Rows from block 2 of the fusion encoder, named by matrix and row number. Rows with one number belong to one attention dimension. Each number is 200 + 20 x the weight over its row's rms, rounded and kept within 0 to 999. All counts start at 0. After the name is the row's rms in percent of the matrix's.
# q: attention query, key and value (stacked) (fusion_encoder.blocks.2.attn.qkv.weight, 768x256, the q third), inputs 0-85
# k: attention query, key and value (stacked) (fusion_encoder.blocks.2.attn.qkv.weight, 768x256, the k third), inputs 0-85
q.69,108,199,203,203,211,200,201,210,183,173,185,179,211,233,216,239,219,185,238,216,226,203,224,211,176,186,164,190,182,196,188,234,200,236,201,197,251,189,215,209,188,207,201,194,208,179,212,208,217,173,209,208,200,239,223,209,189,207,209,170,228,215,234,216,214,200,195,241,192,190,214,204,225,188,199,225,204,219,209,207,193,239,227,179,223,221,213
k.69,107,228,174,176,182,227,192,198,187,245,245,180,184,205,192,180,166,218,193,198,175,196,233,190,220,214,236,200,208,200,188,221,193,166,179,143,188,220,208,191,198,203,207,196,178,217,209,191,228,216,181,176,224,164,208,224,208,209,192,222,170,155,179,179,236,206,182,192,217,178,227,203,230,181,152,165,218,178,179,194,204,173,174,213,191,180,178
q.70,100,200,208,231,188,182,182,183,175,163,178,179,186,160,176,195,204,223,183,221,172,206,201,202,187,232,165,195,177,217,203,227,178,167,202,181,199,217,185,187,234,185,209,221,190,169,224,193,170,193,184,181,214,201,176,208,202,215,179,179,245,223,193,192,166,214,224,183,149,196,153,192,194,179,192,204,193,214,147,219,199,196,216,203,193,179,184
k.70,100,168,203,207,176,220,195,165,218,209,186,224,229,237,213,200,218,228,180,215,263,218,178,208,203,193,231,197,170,210,186,197,185,221,219,208,232,180,211,196,218,206,185,205,243,198,189,202,234,206,193,213,159,167,212,210,171,165,213,208,198,201,231,192,210,208,176,207,212,218,210,209,215,164,222,160,177,242,224,214,215,195,195,205,190,185,216
q.71,088,202,201,201,197,207,229,181,198,210,210,168,234,242,205,201,213,184,197,167,178,193,247,195,210,189,181,188,212,191,188,173,169,205,226,177,179,188,203,189,196,225,217,171,209,179,212,209,179,209,180,179,211,236,204,222,188,234,177,208,219,236,210,201,163,218,200,207,175,200,204,233,213,206,215,181,203,202,197,230,208,204,218,180,190,217,203
k.71,091,213,217,260,177,200,241,168,215,200,196,194,194,181,180,177,213,185,197,178,220,201,167,197,226,223,183,205,198,224,218,181,221,199,208,198,185,216,229,212,217,217,157,196,203,217,196,260,211,221,207,186,216,164,179,204,184,230,214,175,232,214,186,207,183,197,188,212,180,186,200,190,214,214,205,225,211,186,201,190,203,194,155,225,187,213,182
q.72,099,187,184,193,185,227,189,182,205,195,179,197,225,199,185,190,167,222,211,196,179,251,180,192,206,199,202,223,156,208,196,199,217,165,165,199,204,184,241,218,183,160,222,218,228,208,170,206,215,209,206,207,194,208,162,208,200,193,219,211,155,225,185,194,220,215,184,193,196,221,204,209,197,224,193,197,164,163,203,226,188,163,211,177,235,227,187
k.72,100,204,218,165,173,188,173,196,218,198,223,199,243,160,202,202,209,196,187,176,222,180,200,199,205,179,198,193,248,221,189,214,234,195,204,182,192,198,193,216,182,234,193,200,187,206,207,216,208,213,217,220,196,194,222,179,194,190,173,203,210,199,207,197,191,178,202,194,195,192,225,201,203,217,195,203,243,189,177,208,174,191,193,192,248,204,213
q.73,097,189,195,199,175,175,199,190,230,176,195,228,229,201,239,185,225,182,183,201,221,185,198,179,188,187,188,204,218,189,199,171,206,203,194,213,227,177,221,209,220,194,226,168,169,199,211,176,216,193,208,241,221,195,191,212,146,213,217,220,227,157,185,210,190,212,208,206,155,176,229,210,171,200,215,193,208,235,167,203,199,203,226,207,206,178,178
k.73,103,191,181,228,195,202,203,183,189,227,198,200,215,216,200,218,213,200,172,159,227,223,194,208,188,177,177,201,174,198,176,182,188,175,191,204,237,198,199,184,194,238,170,212,180,189,225,236,207,225,206,198,173,196,185,192,197,183,188,196,180,227,192,189,191,189,209,219,194,217,180,198,235,198,178,194,196,166,198,214,194,178,206,223,208,189,170
q.74,097,199,162,217,175,150,173,228,224,224,218,191,198,202,170,184,169,188,189,200,196,186,201,205,246,206,206,187,213,203,187,214,220,229,192,189,207,201,154,192,215,180,202,181,186,205,211,182,193,216,187,222,206,169,192,185,182,216,218,182,200,180,220,207,190,205,163,230,215,217,258,218,201,220,219,202,196,207,187,189,195,212,216,221,169,194,243
k.74,095,212,213,181,174,210,204,208,196,186,182,244,197,173,248,185,167,200,196,197,230,233,210,197,171,217,177,174,228,210,193,199,194,186,215,231,156,199,220,205,175,166,201,186,212,155,193,205,215,191,214,190,183,201,185,237,177,207,209,184,195,201,196,201,188,174,197,178,187,144,180,196,191,236,204,217,193,170,213,163,222,224,193,203,221,193,194
q.75,110,222,192,224,178,168,209,204,178,231,180,196,193,172,219,217,215,165,188,179,200,155,217,219,183,215,216,195,195,246,202,183,211,190,194,214,208,211,196,213,195,212,197,192,158,206,207,155,229,161,210,218,232,199,213,193,200,174,182,199,194,183,226,199,230,196,210,208,233,201,168,203,197,174,173,162,199,215,203,215,262,219,222,197,185,177,213
k.75,107,216,205,203,205,188,189,234,272,231,179,160,225,221,196,170,177,181,186,236,185,201,217,178,203,202,227,208,190,186,176,189,194,198,203,198,184,202,165,182,197,243,218,167,243,208,237,210,174,215,204,236,194,179,207,187,184,163,196,219,186,194,210,184,192,167,200,218,207,205,181,166,209,184,211,204,174,200,177,188,190,197,230,181,215,197,196
q.76,103,200,211,188,205,208,206,207,194,188,210,188,220,200,220,178,211,170,200,173,204,171,188,214,186,181,196,181,206,207,220,211,216,227,207,192,237,170,208,197,189,213,182,203,185,219,165,188,207,141,176,202,203,203,228,177,204,144,205,197,181,200,223,201,187,160,200,212,190,213,222,194,161,198,190,205,216,189,182,228,203,199,190,168,216,154,193
k.76,102,216,215,213,200,184,211,214,231,180,213,213,211,241,240,201,202,211,177,185,215,191,214,197,225,218,215,224,182,193,187,179,192,181,192,189,197,223,169,193,214,191,243,166,216,218,224,196,168,240,228,221,168,174,172,209,162,190,170,233,206,211,181,227,201,193,190,198,204,217,206,201,180,200,207,208,214,225,178,195,221,188,206,165,178,228,184
q.77,098,178,183,204,209,207,174,199,190,199,216,228,195,202,196,227,193,188,232,232,207,216,202,195,193,199,181,206,170,212,217,202,182,219,222,198,188,210,199,229,191,209,206,200,240,198,159,222,209,225,180,164,171,181,185,204,191,223,193,175,214,225,214,188,182,207,178,218,192,175,165,194,238,237,205,194,193,209,211,179,225,182,201,205,191,171,182
k.77,096,208,208,196,189,208,209,201,182,186,211,194,180,165,210,179,207,227,201,197,198,184,191,183,195,183,222,150,186,207,167,172,221,174,179,220,177,225,210,207,232,232,231,214,192,178,192,225,174,191,214,202,188,216,208,189,173,209,189,214,178,212,213,204,188,201,195,199,181,197,212,192,171,226,158,244,210,173,226,199,214,217,204,208,206,228,211
q.78,106,203,252,211,186,217,203,196,214,192,202,208,178,219,211,184,191,157,212,179,196,180,187,190,197,207,219,237,201,218,179,189,220,186,198,238,216,198,205,186,220,217,173,200,223,185,210,212,234,190,173,189,200,237,195,218,225,218,216,201,177,188,237,217,165,201,210,224,179,178,161,192,173,171,188,200,235,205,191,187,216,144,184,195,199,217,192
k.78,101,207,203,171,186,216,205,169,206,171,189,209,210,194,226,222,200,176,225,224,199,187,183,214,207,202,184,194,176,187,196,202,207,191,188,194,222,163,183,187,196,181,175,220,189,222,186,238,199,185,205,190,225,179,184,186,141,202,205,213,159,181,206,208,208,206,199,196,240,219,224,224,224,185,175,202,176,209,207,193,173,200,228,207,206,182,199
q.79,102,178,211,207,205,187,221,160,225,203,200,189,202,187,182,173,198,236,197,218,188,197,176,218,194,192,191,191,221,190,197,199,237,229,184,205,206,240,213,199,211,174,176,231,227,184,201,263,213,209,199,190,204,179,196,187,183,192,217,163,185,227,179,211,185,185,220,216,218,194,193,184,167,185,171,216,189,193,207,159,183,208,213,196,194,227,213
k.79,098,166,198,209,196,214,191,218,183,147,205,205,224,192,211,204,186,169,169,197,226,205,185,189,193,202,237,189,163,234,174,193,224,202,188,163,212,177,197,204,212,206,203,212,166,194,192,180,207,207,176,226,226,216,211,193,212,201,216,214,175,184,206,166,204,159,185,173,198,238,224,198,203,204,213,200,225,209,146,229,212,187,206,189,180,182,220
q.80,103,191,207,210,223,207,197,221,199,213,208,189,133,206,192,221,224,215,206,192,161,197,207,221,196,186,208,236,177,192,179,227,183,214,216,199,204,200,215,191,200,210,233,227,192,218,185,237,229,209,218,260,246,179,171,224,207,197,225,173,178,230,232,213,214,185,230,213,177,197,202,209,193,221,224,210,197,200,177,139,197,212,216,213,204,184,170
k.80,110,160,224,218,193,225,179,211,200,196,203,195,191,209,222,210,219,182,199,213,190,208,220,197,212,185,207,171,174,208,189,199,220,221,196,204,164,208,199,206,200,228,228,218,216,206,185,178,222,197,204,209,166,210,192,211,157,197,177,234,185,218,244,177,191,231,173,191,203,171,194,186,224,190,231,196,240,225,182,187,204,181,189,161,173,206,209
q.81,098,226,210,194,219,207,191,199,159,205,222,211,199,168,178,216,204,203,209,189,200,207,186,223,192,209,216,193,206,189,188,190,173,238,212,225,201,173,198,214,217,255,173,197,233,217,197,198,215,220,176,180,216,213,190,195,198,221,222,219,196,208,214,193,241,211,161,181,189,208,201,224,180,230,190,191,187,226,195,197,214,193,220,182,193,170,206
k.81,103,177,201,206,189,202,169,206,199,177,207,166,167,193,239,235,208,160,203,216,187,160,183,204,190,199,236,250,198,199,223,187,190,198,174,213,202,231,212,196,190,228,177,206,187,183,178,204,186,167,231,180,200,232,218,232,183,187,208,207,195,204,210,200,227,209,222,215,231,180,203,204,188,209,209,214,212,176,216,202,220,170,193,177,172,205,178
q.82,098,181,169,189,207,180,186,221,184,215,187,229,191,175,214,186,186,223,220,156,180,218,225,226,241,192,233,200,241,224,230,214,195,210,161,173,134,177,202,213,162,195,196,203,167,173,187,176,174,194,212,217,185,193,161,180,212,245,193,203,165,156,189,226,200,207,185,185,208,194,215,211,178,205,192,244,217,221,200,217,205,219,213,225,216,185,247
k.82,102,204,191,180,202,198,212,192,225,214,200,235,204,217,197,234,204,212,242,191,203,176,223,191,187,222,217,193,194,191,173,246,182,199,202,234,204,193,178,205,182,211,193,166,227,217,206,220,187,204,181,203,196,224,184,206,205,177,192,203,215,182,234,167,251,169,179,185,164,156,189,230,184,211,189,192,191,177,207,204,176,194,194,201,189,212,231
q.83,097,209,161,215,215,202,175,213,206,186,185,169,191,178,201,185,156,189,183,188,206,210,186,203,206,229,180,226,176,221,183,204,208,195,218,219,212,216,216,202,181,198,206,234,219,205,216,179,188,245,180,146,198,195,214,194,199,226,236,203,206,207,205,214,172,210,159,177,180,191,210,205,167,194,206,215,222,233,168,192,231,201,206,163,198,185,198
k.83,099,166,191,165,206,204,181,214,183,207,207,189,207,179,224,218,193,211,210,168,219,192,201,215,170,198,183,153,207,182,217,215,184,183,214,202,164,242,181,200,203,188,200,178,181,170,230,179,194,201,226,200,205,210,196,175,191,164,187,238,218,217,170,246,162,185,189,183,218,208,176,186,209,208,195,214,194,208,193,210,206,232,156,249,150,215,236
q.84,106,182,199,219,186,190,173,214,206,193,209,200,192,191,221,173,178,226,230,179,216,215,217,193,213,218,223,190,189,193,198,218,177,214,235,213,237,186,186,197,224,175,193,189,161,200,191,215,219,194,204,215,199,199,223,170,198,184,188,195,212,230,225,179,218,182,180,199,218,239,191,211,224,191,205,211,188,183,230,197,212,198,194,199,171,199,191
k.84,106,194,164,199,202,235,205,203,208,241,253,176,218,198,189,207,265,209,177,236,195,203,219,207,206,176,201,216,202,216,208,190,210,209,230,190,176,240,172,186,170,207,224,222,214,224,218,167,182,186,244,218,195,199,163,187,180,191,234,230,184,192,206,180,194,199,198,218,240,187,225,200,218,165,172,210,171,244,176,207,212,185,190,197,203,203,210
q.85,109,221,170,194,185,214,215,215,205,168,184,203,186,206,199,205,181,203,185,205,202,222,213,213,212,178,227,175,210,193,201,147,160,185,190,185,210,197,216,203,169,168,189,188,182,244,196,205,185,211,195,200,196,223,193,197,154,204,215,233,197,211,219,226,230,185,207,209,191,186,180,205,227,212,203,202,191,180,215,202,162,180,207,199,215,198,225
k.85,102,165,192,197,205,163,197,177,161,208,200,206,169,183,185,216,191,196,184,161,202,180,208,175,158,192,202,212,213,185,182,224,214,191,225,190,224,201,177,219,213,208,186,219,194,199,226,217,210,179,176,188,221,207,193,237,191,233,250,172,212,215,200,194,184,193,194,199,200,210,201,183,224,193,188,212,188,139,192,217,170,191,182,218,204,207,203
q.86,104,202,192,196,191,189,227,177,193,220,174,182,210,191,144,208,184,196,210,212,166,203,204,187,205,209,170,185,181,156,185,202,203,188,196,211,206,179,234,169,219,189,209,192,201,180,181,191,200,188,188,179,198,200,196,201,180,227,157,153,138,171,195,222,212,210,193,185,215,191,198,192,224,202,183,221,171,194,243,169,203,196,202,182,208,211,203
k.86,098,219,222,201,181,214,164,202,214,220,174,223,205,194,202,206,181,196,174,231,197,199,172,202,195,207,184,207,226,235,224,214,206,217,217,191,195,170,188,192,207,189,203,233,222,196,191,196,194,181,205,221,223,195,190,187,209,196,230,224,227,234,209,161,219,190,194,190,201,226,188,187,181,178,233,191,204,211,196,219,203,183,232,165,162,197,179
q.87,101,170,181,188,189,189,162,223,170,180,243,233,194,216,209,185,214,208,171,171,184,219,197,191,213,207,190,188,187,179,218,219,209,189,162,233,186,201,190,205,216,209,186,219,216,210,200,210,223,207,217,223,189,154,216,186,190,194,222,217,216,181,177,228,173,193,211,185,241,221,197,162,215,190,182,208,181,191,176,166,195,197,206,186,211,219,203
k.87,100,162,197,225,191,163,192,185,182,155,186,213,176,214,210,217,230,228,186,176,211,209,198,194,209,164,207,185,183,203,157,173,188,214,194,181,231,231,198,204,216,172,161,191,152,208,202,189,198,189,220,173,199,173,196,196,189,205,201,198,176,213,214,208,192,193,200,199,225,224,194,224,219,183,210,190,204,189,200,202,167,199,167,196,197,190,206
q.88,103,187,226,165,230,200,204,213,191,214,168,165,207,180,190,169,199,220,195,205,164,198,213,177,195,231,218,173,208,178,198,152,221,222,201,208,201,224,213,230,210,257,224,191,209,192,180,186,199,208,187,201,244,160,211,183,217,196,210,193,211,200,191,185,196,199,157,195,200,160,185,181,182,184,183,190,231,193,197,210,180,203,187,193,163,207,237
k.88,100,170,231,196,198,190,217,180,215,204,184,248,198,169,196,198,196,208,232,240,186,200,189,201,205,228,202,189,187,173,212,233,174,209,200,171,252,187,208,219,220,233,194,179,217,216,220,170,184,159,181,198,179,236,191,214,175,204,193,182,193,212,180,210,183,179,234,160,237,198,224,207,232,196,173,200,197,204,243,168,186,225,204,230,185,182,172
q.89,108,174,191,230,219,212,198,199,132,173,218,230,182,186,200,206,169,188,202,155,183,176,215,188,221,170,204,192,190,207,208,184,205,178,186,194,185,215,204,179,209,200,177,210,201,182,209,204,190,192,175,200,229,209,196,191,204,209,165,246,215,209,221,198,199,164,167,211,198,196,178,200,196,203,215,234,198,184,183,200,164,184,203,202,203,196,161
k.89,099,197,243,169,196,191,195,183,227,176,206,245,241,203,199,193,204,225,206,231,230,200,216,179,198,200,219,203,185,194,172,164,190,226,161,183,194,205,174,209,208,177,212,187,174,195,201,182,188,193,221,219,181,207,219,228,161,219,205,176,202,183,194,189,240,180,205,210,200,194,237,192,170,183,200,222,201,212,181,159,192,194,209,172,223,206,216
q.90,094,230,193,209,178,183,193,190,218,200,224,206,205,197,228,211,213,233,194,186,181,230,173,205,201,202,175,196,211,195,198,195,189,242,206,191,226,192,224,157,197,221,169,197,189,196,222,214,182,211,221,221,190,175,254,181,171,235,199,150,174,207,207,202,230,204,208,211,218,189,212,182,187,214,212,183,183,180,218,198,211,219,183,227,183,196,188
k.90,095,227,211,213,216,199,229,196,228,194,203,156,178,201,174,190,197,196,194,212,189,209,176,176,219,202,199,187,208,151,174,178,198,234,181,215,196,219,207,212,203,155,188,220,203,183,216,185,188,207,212,189,230,179,181,231,223,206,199,209,172,195,189,208,174,195,162,143,194,184,176,218,243,203,210,194,217,205,192,224,184,174,194,196,189,196,216
q.91,095,155,227,195,174,244,189,222,187,193,228,201,217,220,225,204,198,208,204,183,210,231,244,202,218,244,237,205,259,186,207,221,157,209,214,190,179,201,243,180,191,200,202,221,201,164,199,205,222,223,228,204,169,175,184,226,213,207,205,194,178,174,185,183,201,184,186,195,223,211,214,183,193,231,225,173,237,219,225,167,183,194,201,223,190,199,183
k.91,104,215,226,194,216,167,203,189,213,171,209,199,180,194,203,215,233,179,230,208,169,196,178,213,221,209,188,198,210,169,172,209,237,212,173,246,203,200,193,188,200,189,176,192,247,199,209,179,202,174,186,184,231,208,185,212,194,216,210,190,176,198,182,191,178,183,183,216,204,200,161,198,195,219,214,232,202,211,179,186,215,257,184,224,198,161,189
q.92,105,213,216,201,189,221,176,234,187,184,188,197,184,181,190,201,195,246,206,197,235,205,175,230,204,218,204,220,215,194,197,190,232,185,195,194,226,246,196,214,219,221,225,203,187,162,182,187,185,202,195,163,162,215,223,201,211,161,193,189,182,185,156,185,178,187,228,178,152,191,192,193,223,220,181,245,229,186,183,223,213,222,164,189,229,173,199
k.92,102,182,163,183,217,183,190,226,170,234,213,212,171,183,173,234,177,239,218,186,169,203,206,255,213,186,209,182,167,204,193,222,178,180,202,190,191,199,223,205,204,187,194,180,214,245,209,190,202,230,191,199,206,184,193,214,214,202,206,208,212,200,211,231,249,223,203,204,249,224,209,193,176,268,195,195,156,201,189,185,225,213,232,220,192,236,190
q.93,101,185,195,215,226,185,173,241,200,175,187,224,212,194,190,193,176,180,211,216,186,187,209,164,203,201,222,204,217,188,216,225,218,231,206,235,205,174,238,196,246,177,207,152,214,228,199,228,236,198,182,169,200,198,219,185,243,218,198,196,216,190,237,228,201,209,161,176,176,200,200,198,205,213,208,239,193,204,209,216,213,207,198,188,223,202,212
k.93,101,202,190,187,182,220,217,212,188,188,213,198,178,191,203,216,178,242,218,219,199,201,188,167,214,234,164,231,237,189,198,210,161,177,223,176,177,208,232,158,181,206,202,182,226,200,206,208,204,222,237,192,194,215,201,199,187,168,186,204,189,167,143,196,245,169,189,196,220,181,228,209,199,168,210,175,182,187,220,188,180,194,199,218,211,200,207
q.94,112,225,209,179,184,190,214,217,201,173,220,207,200,185,197,185,174,198,206,214,218,201,191,175,201,207,184,205,174,229,196,213,212,184,224,204,222,206,185,167,191,200,175,164,197,157,165,232,201,197,234,186,202,186,221,200,198,173,213,230,222,186,200,194,224,196,214,189,227,171,193,212,214,196,190,167,230,181,185,198,212,171,160,190,197,217,186
k.94,105,182,224,171,189,196,203,208,206,203,170,190,204,210,213,180,237,200,211,244,155,217,178,220,182,219,192,165,221,151,199,197,182,188,180,184,159,183,195,171,227,184,183,208,205,210,161,195,151,193,159,191,144,169,194,203,214,200,191,211,173,167,209,209,168,185,176,212,191,215,193,207,187,201,208,211,209,215,213,182,187,236,226,195,181,154,208
q.95,106,163,199,197,213,221,163,227,190,205,204,190,195,211,217,221,207,192,234,186,198,203,219,210,227,233,182,168,175,193,164,220,202,166,195,208,202,185,209,171,221,203,186,224,186,208,180,222,200,199,199,188,190,174,220,181,222,212,219,182,202,190,183,213,186,201,187,178,189,244,167,207,227,205,183,213,158,188,198,223,221,226,187,214,217,183,167
k.95,100,211,178,228,203,193,181,189,202,237,231,211,198,188,185,168,189,210,184,183,182,186,206,223,180,165,206,163,218,242,192,197,162,208,190,181,191,198,180,214,195,165,216,230,182,214,199,196,190,193,192,217,193,202,161,167,213,197,208,236,229,191,196,176,216,196,172,194,221,187,195,237,207,158,189,220,204,233,215,200,196,208,182,189,201,200,219
q.96,100,186,209,206,220,178,178,206,206,182,152,200,229,211,220,225,200,177,185,163,238,207,197,204,184,185,209,202,156,196,208,206,207,166,187,149,212,180,199,169,192,193,168,209,227,231,208,158,190,233,156,205,181,230,184,201,209,234,220,187,181,220,233,196,204,214,210,195,174,198,176,228,208,237,209,227,208,205,202,229,202,215,182,216,206,199,211
k.96,103,197,263,164,206,190,198,171,164,191,203,197,186,204,215,184,172,209,227,224,225,197,236,175,203,223,224,174,212,234,211,190,213,188,181,214,213,218,183,212,192,223,170,185,204,166,207,225,184,203,178,206,189,201,220,179,205,195,185,230,228,216,198,190,189,207,193,208,177,186,212,200,209,178,159,178,192,199,163,198,145,186,174,191,226,209,191
q.97,118,191,185,184,175,205,200,201,198,207,234,201,222,198,224,216,197,182,213,209,201,200,203,226,223,164,209,193,192,174,190,163,225,224,196,241,162,186,203,195,170,202,147,216,218,200,197,233,164,190,191,196,157,160,196,187,247,199,154,168,194,172,195,202,199,167,217,195,201,217,199,184,227,209,207,224,228,188,174,204,212,205,203,185,210,185,158
k.97,110,222,227,206,203,200,200,209,214,190,166,266,184,200,207,208,185,208,210,165,196,206,206,201,181,155,150,188,197,217,205,168,202,236,182,206,162,203,167,205,195,175,175,199,204,225,212,216,184,220,171,173,198,192,185,211,201,194,211,172,202,217,191,202,191,227,204,247,200,190,213,187,177,228,210,214,200,198,220,202,226,229,255,205,212,210,224
q.98,113,185,203,179,208,216,172,162,191,185,217,223,224,168,193,188,185,177,200,196,178,192,189,175,211,232,191,223,159,174,218,186,159,152,213,231,204,199,194,169,205,193,198,202,233,213,185,202,200,217,180,227,208,193,211,187,201,217,238,186,200,208,239,214,207,190,211,209,207,241,198,178,206,213,202,183,236,244,188,171,200,174,227,207,193,191,225
k.98,104,206,203,217,209,187,196,190,171,197,192,217,204,171,237,198,211,191,159,214,207,186,165,203,170,203,181,196,256,230,208,174,258,198,200,192,203,198,224,156,198,221,210,197,207,182,200,247,207,188,256,195,202,201,219,192,178,208,188,162,195,241,193,187,179,202,188,239,222,205,209,202,224,195,217,174,191,209,174,203,223,213,228,178,208,201,211
q.99,105,187,186,226,193,201,154,210,237,193,199,193,194,249,225,234,190,188,200,205,195,180,225,149,234,196,190,236,209,181,162,177,201,205,198,206,166,180,180,184,201,235,208,184,195,252,206,186,203,224,179,186,222,213,204,204,195,206,147,204,174,158,211,199,180,218,208,210,204,157,230,214,210,189,221,189,187,232,205,192,228,213,197,263,206,225,181
k.99,103,199,179,214,183,205,192,186,216,225,196,221,168,214,187,165,170,206,208,197,211,193,182,185,187,173,154,184,196,171,178,215,196,234,201,190,203,216,248,222,199,151,213,217,217,225,214,255,194,179,188,158,210,210,227,173,174,193,215,182,211,230,172,219,249,192,169,181,184,198,193,177,185,228,172,186,203,192,218,228,185,217,211,188,242,198,200
q.100,107,232,171,205,207,202,204,202,187,168,213,178,218,205,180,186,198,205,193,196,215,232,220,207,193,201,209,171,183,181,204,185,207,191,165,197,196,187,197,201,198,207,224,193,162,211,179,175,174,209,233,222,180,201,235,196,194,220,216,200,202,190,204,216,217,209,187,203,232,199,224,180,210,232,231,208,224,199,189,202,206,196,190,207,154,155,210
k.100,107,165,208,204,211,191,179,200,162,189,168,174,191,191,212,179,210,212,194,201,225,186,245,185,203,211,229,202,231,213,206,129,178,189,204,186,224,187,180,170,188,207,209,190,176,206,223,165,177,192,186,216,173,188,189,202,175,173,180,192,198,227,159,185,162,175,184,170,146,190,183,213,186,212,193,237,213,192,173,193,192,198,193,177,204,245,178
q.101,099,191,201,192,177,203,200,200,197,229,236,213,227,184,212,204,179,204,204,212,188,197,195,233,218,175,201,229,182,203,183,221,205,183,182,207,173,182,243,187,213,227,166,188,208,201,178,216,195,209,203,188,172,198,179,172,204,182,176,183,217,189,163,196,229,242,184,220,229,231,196,179,230,195,184,238,249,224,184,186,208,183,182,218,226,220,219
k.101,105,191,188,183,225,187,188,171,197,168,171,202,215,212,206,194,183,196,191,221,189,231,198,225,171,180,155,191,219,172,201,199,207,230,200,211,201,214,208,213,203,199,174,200,217,180,200,239,219,197,184,201,187,176,166,231,191,217,197,217,202,206,228,211,223,196,227,185,138,162,185,184,191,270,191,218,187,170,204,210,149,209,214,205,184,200,220
q.102,100,244,205,222,203,199,198,206,115,188,213,188,221,198,189,190,196,175,206,234,223,244,261,191,208,211,186,185,209,196,182,216,220,214,195,219,195,204,220,211,207,217,199,177,182,192,209,234,213,178,205,194,192,169,215,186,200,178,189,227,229,219,198,198,184,198,212,167,185,215,176,208,210,210,203,193,197,149,208,206,216,214,205,186,176,213,183
k.102,103,196,169,191,220,201,207,158,195,191,185,203,208,235,195,204,213,200,209,179,187,170,177,221,192,184,206,211,185,182,170,177,177,188,196,201,184,180,180,232,206,180,225,215,200,218,205,150,173,221,207,210,224,185,212,209,238,187,212,203,167,188,189,180,211,211,205,203,207,188,233,211,173,159,199,207,203,180,194,191,210,242,207,221,178,191,195
q.103,095,189,181,225,208,206,209,226,196,181,196,248,198,190,192,217,200,188,193,202,218,189,200,178,227,195,216,180,175,146,198,188,201,174,234,202,236,172,209,213,218,223,206,195,210,194,211,178,216,186,203,188,202,218,226,191,184,212,163,227,215,231,220,205,194,179,202,183,195,212,189,222,188,200,219,176,209,208,163,219,171,209,193,161,214,180,194
k.103,099,182,173,215,193,178,188,218,205,201,198,201,185,227,197,179,185,253,178,220,236,162,220,171,210,206,213,175,238,201,238,194,204,223,199,179,224,208,197,164,195,168,195,184,206,192,194,210,152,213,205,207,149,217,210,147,177,180,205,199,211,182,209,173,200,242,212,226,229,207,195,178,204,184,204,199,164,204,210,171,224,212,230,213,201,218,206
q.104,101,204,206,198,201,200,163,194,157,185,190,211,250,177,209,219,205,206,192,213,217,241,196,180,186,211,191,147,178,228,186,193,221,196,190,182,204,201,193,216,193,179,212,146,220,177,209,152,181,200,152,181,210,212,206,200,195,202,225,210,236,225,204,195,232,257,189,220,196,210,210,164,209,196,212,192,234,185,182,222,179,202,180,230,182,196,187
k.104,111,190,199,214,219,208,176,159,221,196,236,201,196,216,211,221,192,214,209,198,179,185,188,218,179,212,234,226,216,213,186,153,153,190,207,194,245,200,246,199,208,206,198,209,191,200,191,210,186,194,205,231,198,186,189,179,194,201,213,174,218,192,198,189,185,184,210,181,178,180,194,217,193,167,159,242,182,190,180,177,182,190,202,187,215,191,186
q.105,096,229,217,216,219,186,174,212,191,226,198,192,159,211,216,208,176,217,190,187,216,192,179,178,207,214,191,194,206,207,190,191,204,204,201,195,199,217,219,228,187,193,166,237,202,215,191,192,199,194,206,177,185,206,200,243,218,194,220,206,189,261,165,213,183,199,238,206,182,240,192,249,230,185,192,196,184,195,186,206,219,178,204,229,181,226,202
k.105,097,207,180,215,204,192,174,173,182,199,190,175,185,202,185,189,196,210,190,196,197,185,210,232,208,196,216,183,213,232,185,166,203,191,169,164,218,175,200,222,189,197,193,208,214,217,222,138,214,177,187,167,187,202,199,188,204,227,202,225,212,195,173,240,198,196,186,181,179,204,204,181,246,207,199,211,227,223,232,198,182,189,175,193,230,211,233
q.106,096,198,213,228,199,209,215,173,176,201,202,212,210,197,191,193,220,167,202,223,189,217,200,205,208,190,192,196,190,231,211,212,191,177,221,198,237,214,207,156,232,171,215,214,195,188,188,170,217,147,234,184,229,215,205,185,212,218,219,210,183,190,214,198,211,182,209,206,200,212,180,178,213,199,205,207,179,186,198,188,164,195,185,221,240,219,191
k.106,098,222,201,213,205,216,211,203,206,183,215,178,206,165,209,200,180,185,165,210,188,206,190,169,187,183,186,219,196,265,187,191,240,223,182,198,171,191,207,198,196,192,220,194,212,215,181,213,183,189,169,214,182,146,232,234,212,200,196,213,175,208,209,182,162,199,197,205,187,169,216,212,197,196,204,178,214,211,206,184,212,183,216,198,207,202,202
q.107,098,230,208,188,213,218,220,227,214,202,182,186,201,206,189,193,222,222,208,222,240,190,226,225,184,195,188,158,226,190,188,185,218,197,217,213,185,167,168,213,223,185,186,193,173,211,238,221,187,176,203,179,199,225,210,174,178,182,200,194,217,210,210,202,172,181,205,177,223,191,208,229,203,206,195,205,216,152,185,235,198,197,221,176,216,234,186
k.107,106,201,182,189,180,204,224,179,175,187,174,191,185,191,193,227,174,175,179,161,185,208,187,204,210,205,226,200,159,220,226,214,212,198,191,198,181,213,166,195,164,173,215,213,179,211,201,182,193,228,207,182,193,217,227,248,228,212,211,215,184,221,182,204,221,250,225,220,208,221,218,173,232,197,234,211,222,173,201,207,208,188,189,200,219,217,174
q.108,100,185,248,194,173,209,240,207,210,222,228,234,173,213,215,140,188,224,262,198,198,236,195,225,181,193,234,232,209,164,190,199,185,224,177,193,220,194,201,223,202,192,217,217,215,225,172,208,218,186,203,217,179,164,212,188,247,222,170,216,231,173,206,192,242,192,181,193,221,203,203,237,193,213,211,221,139,200,195,204,202,192,230,168,216,174,197
k.108,102,185,210,221,189,203,185,234,232,179,178,208,202,197,223,197,235,197,189,195,187,187,220,204,246,197,194,206,217,224,204,202,191,181,203,206,164,185,172,202,215,230,183,207,193,186,203,196,248,210,185,184,217,187,181,223,228,195,185,223,185,172,191,212,164,199,201,249,195,183,169,187,205,207,211,197,213,195,173,197,219,185,189,181,188,220,228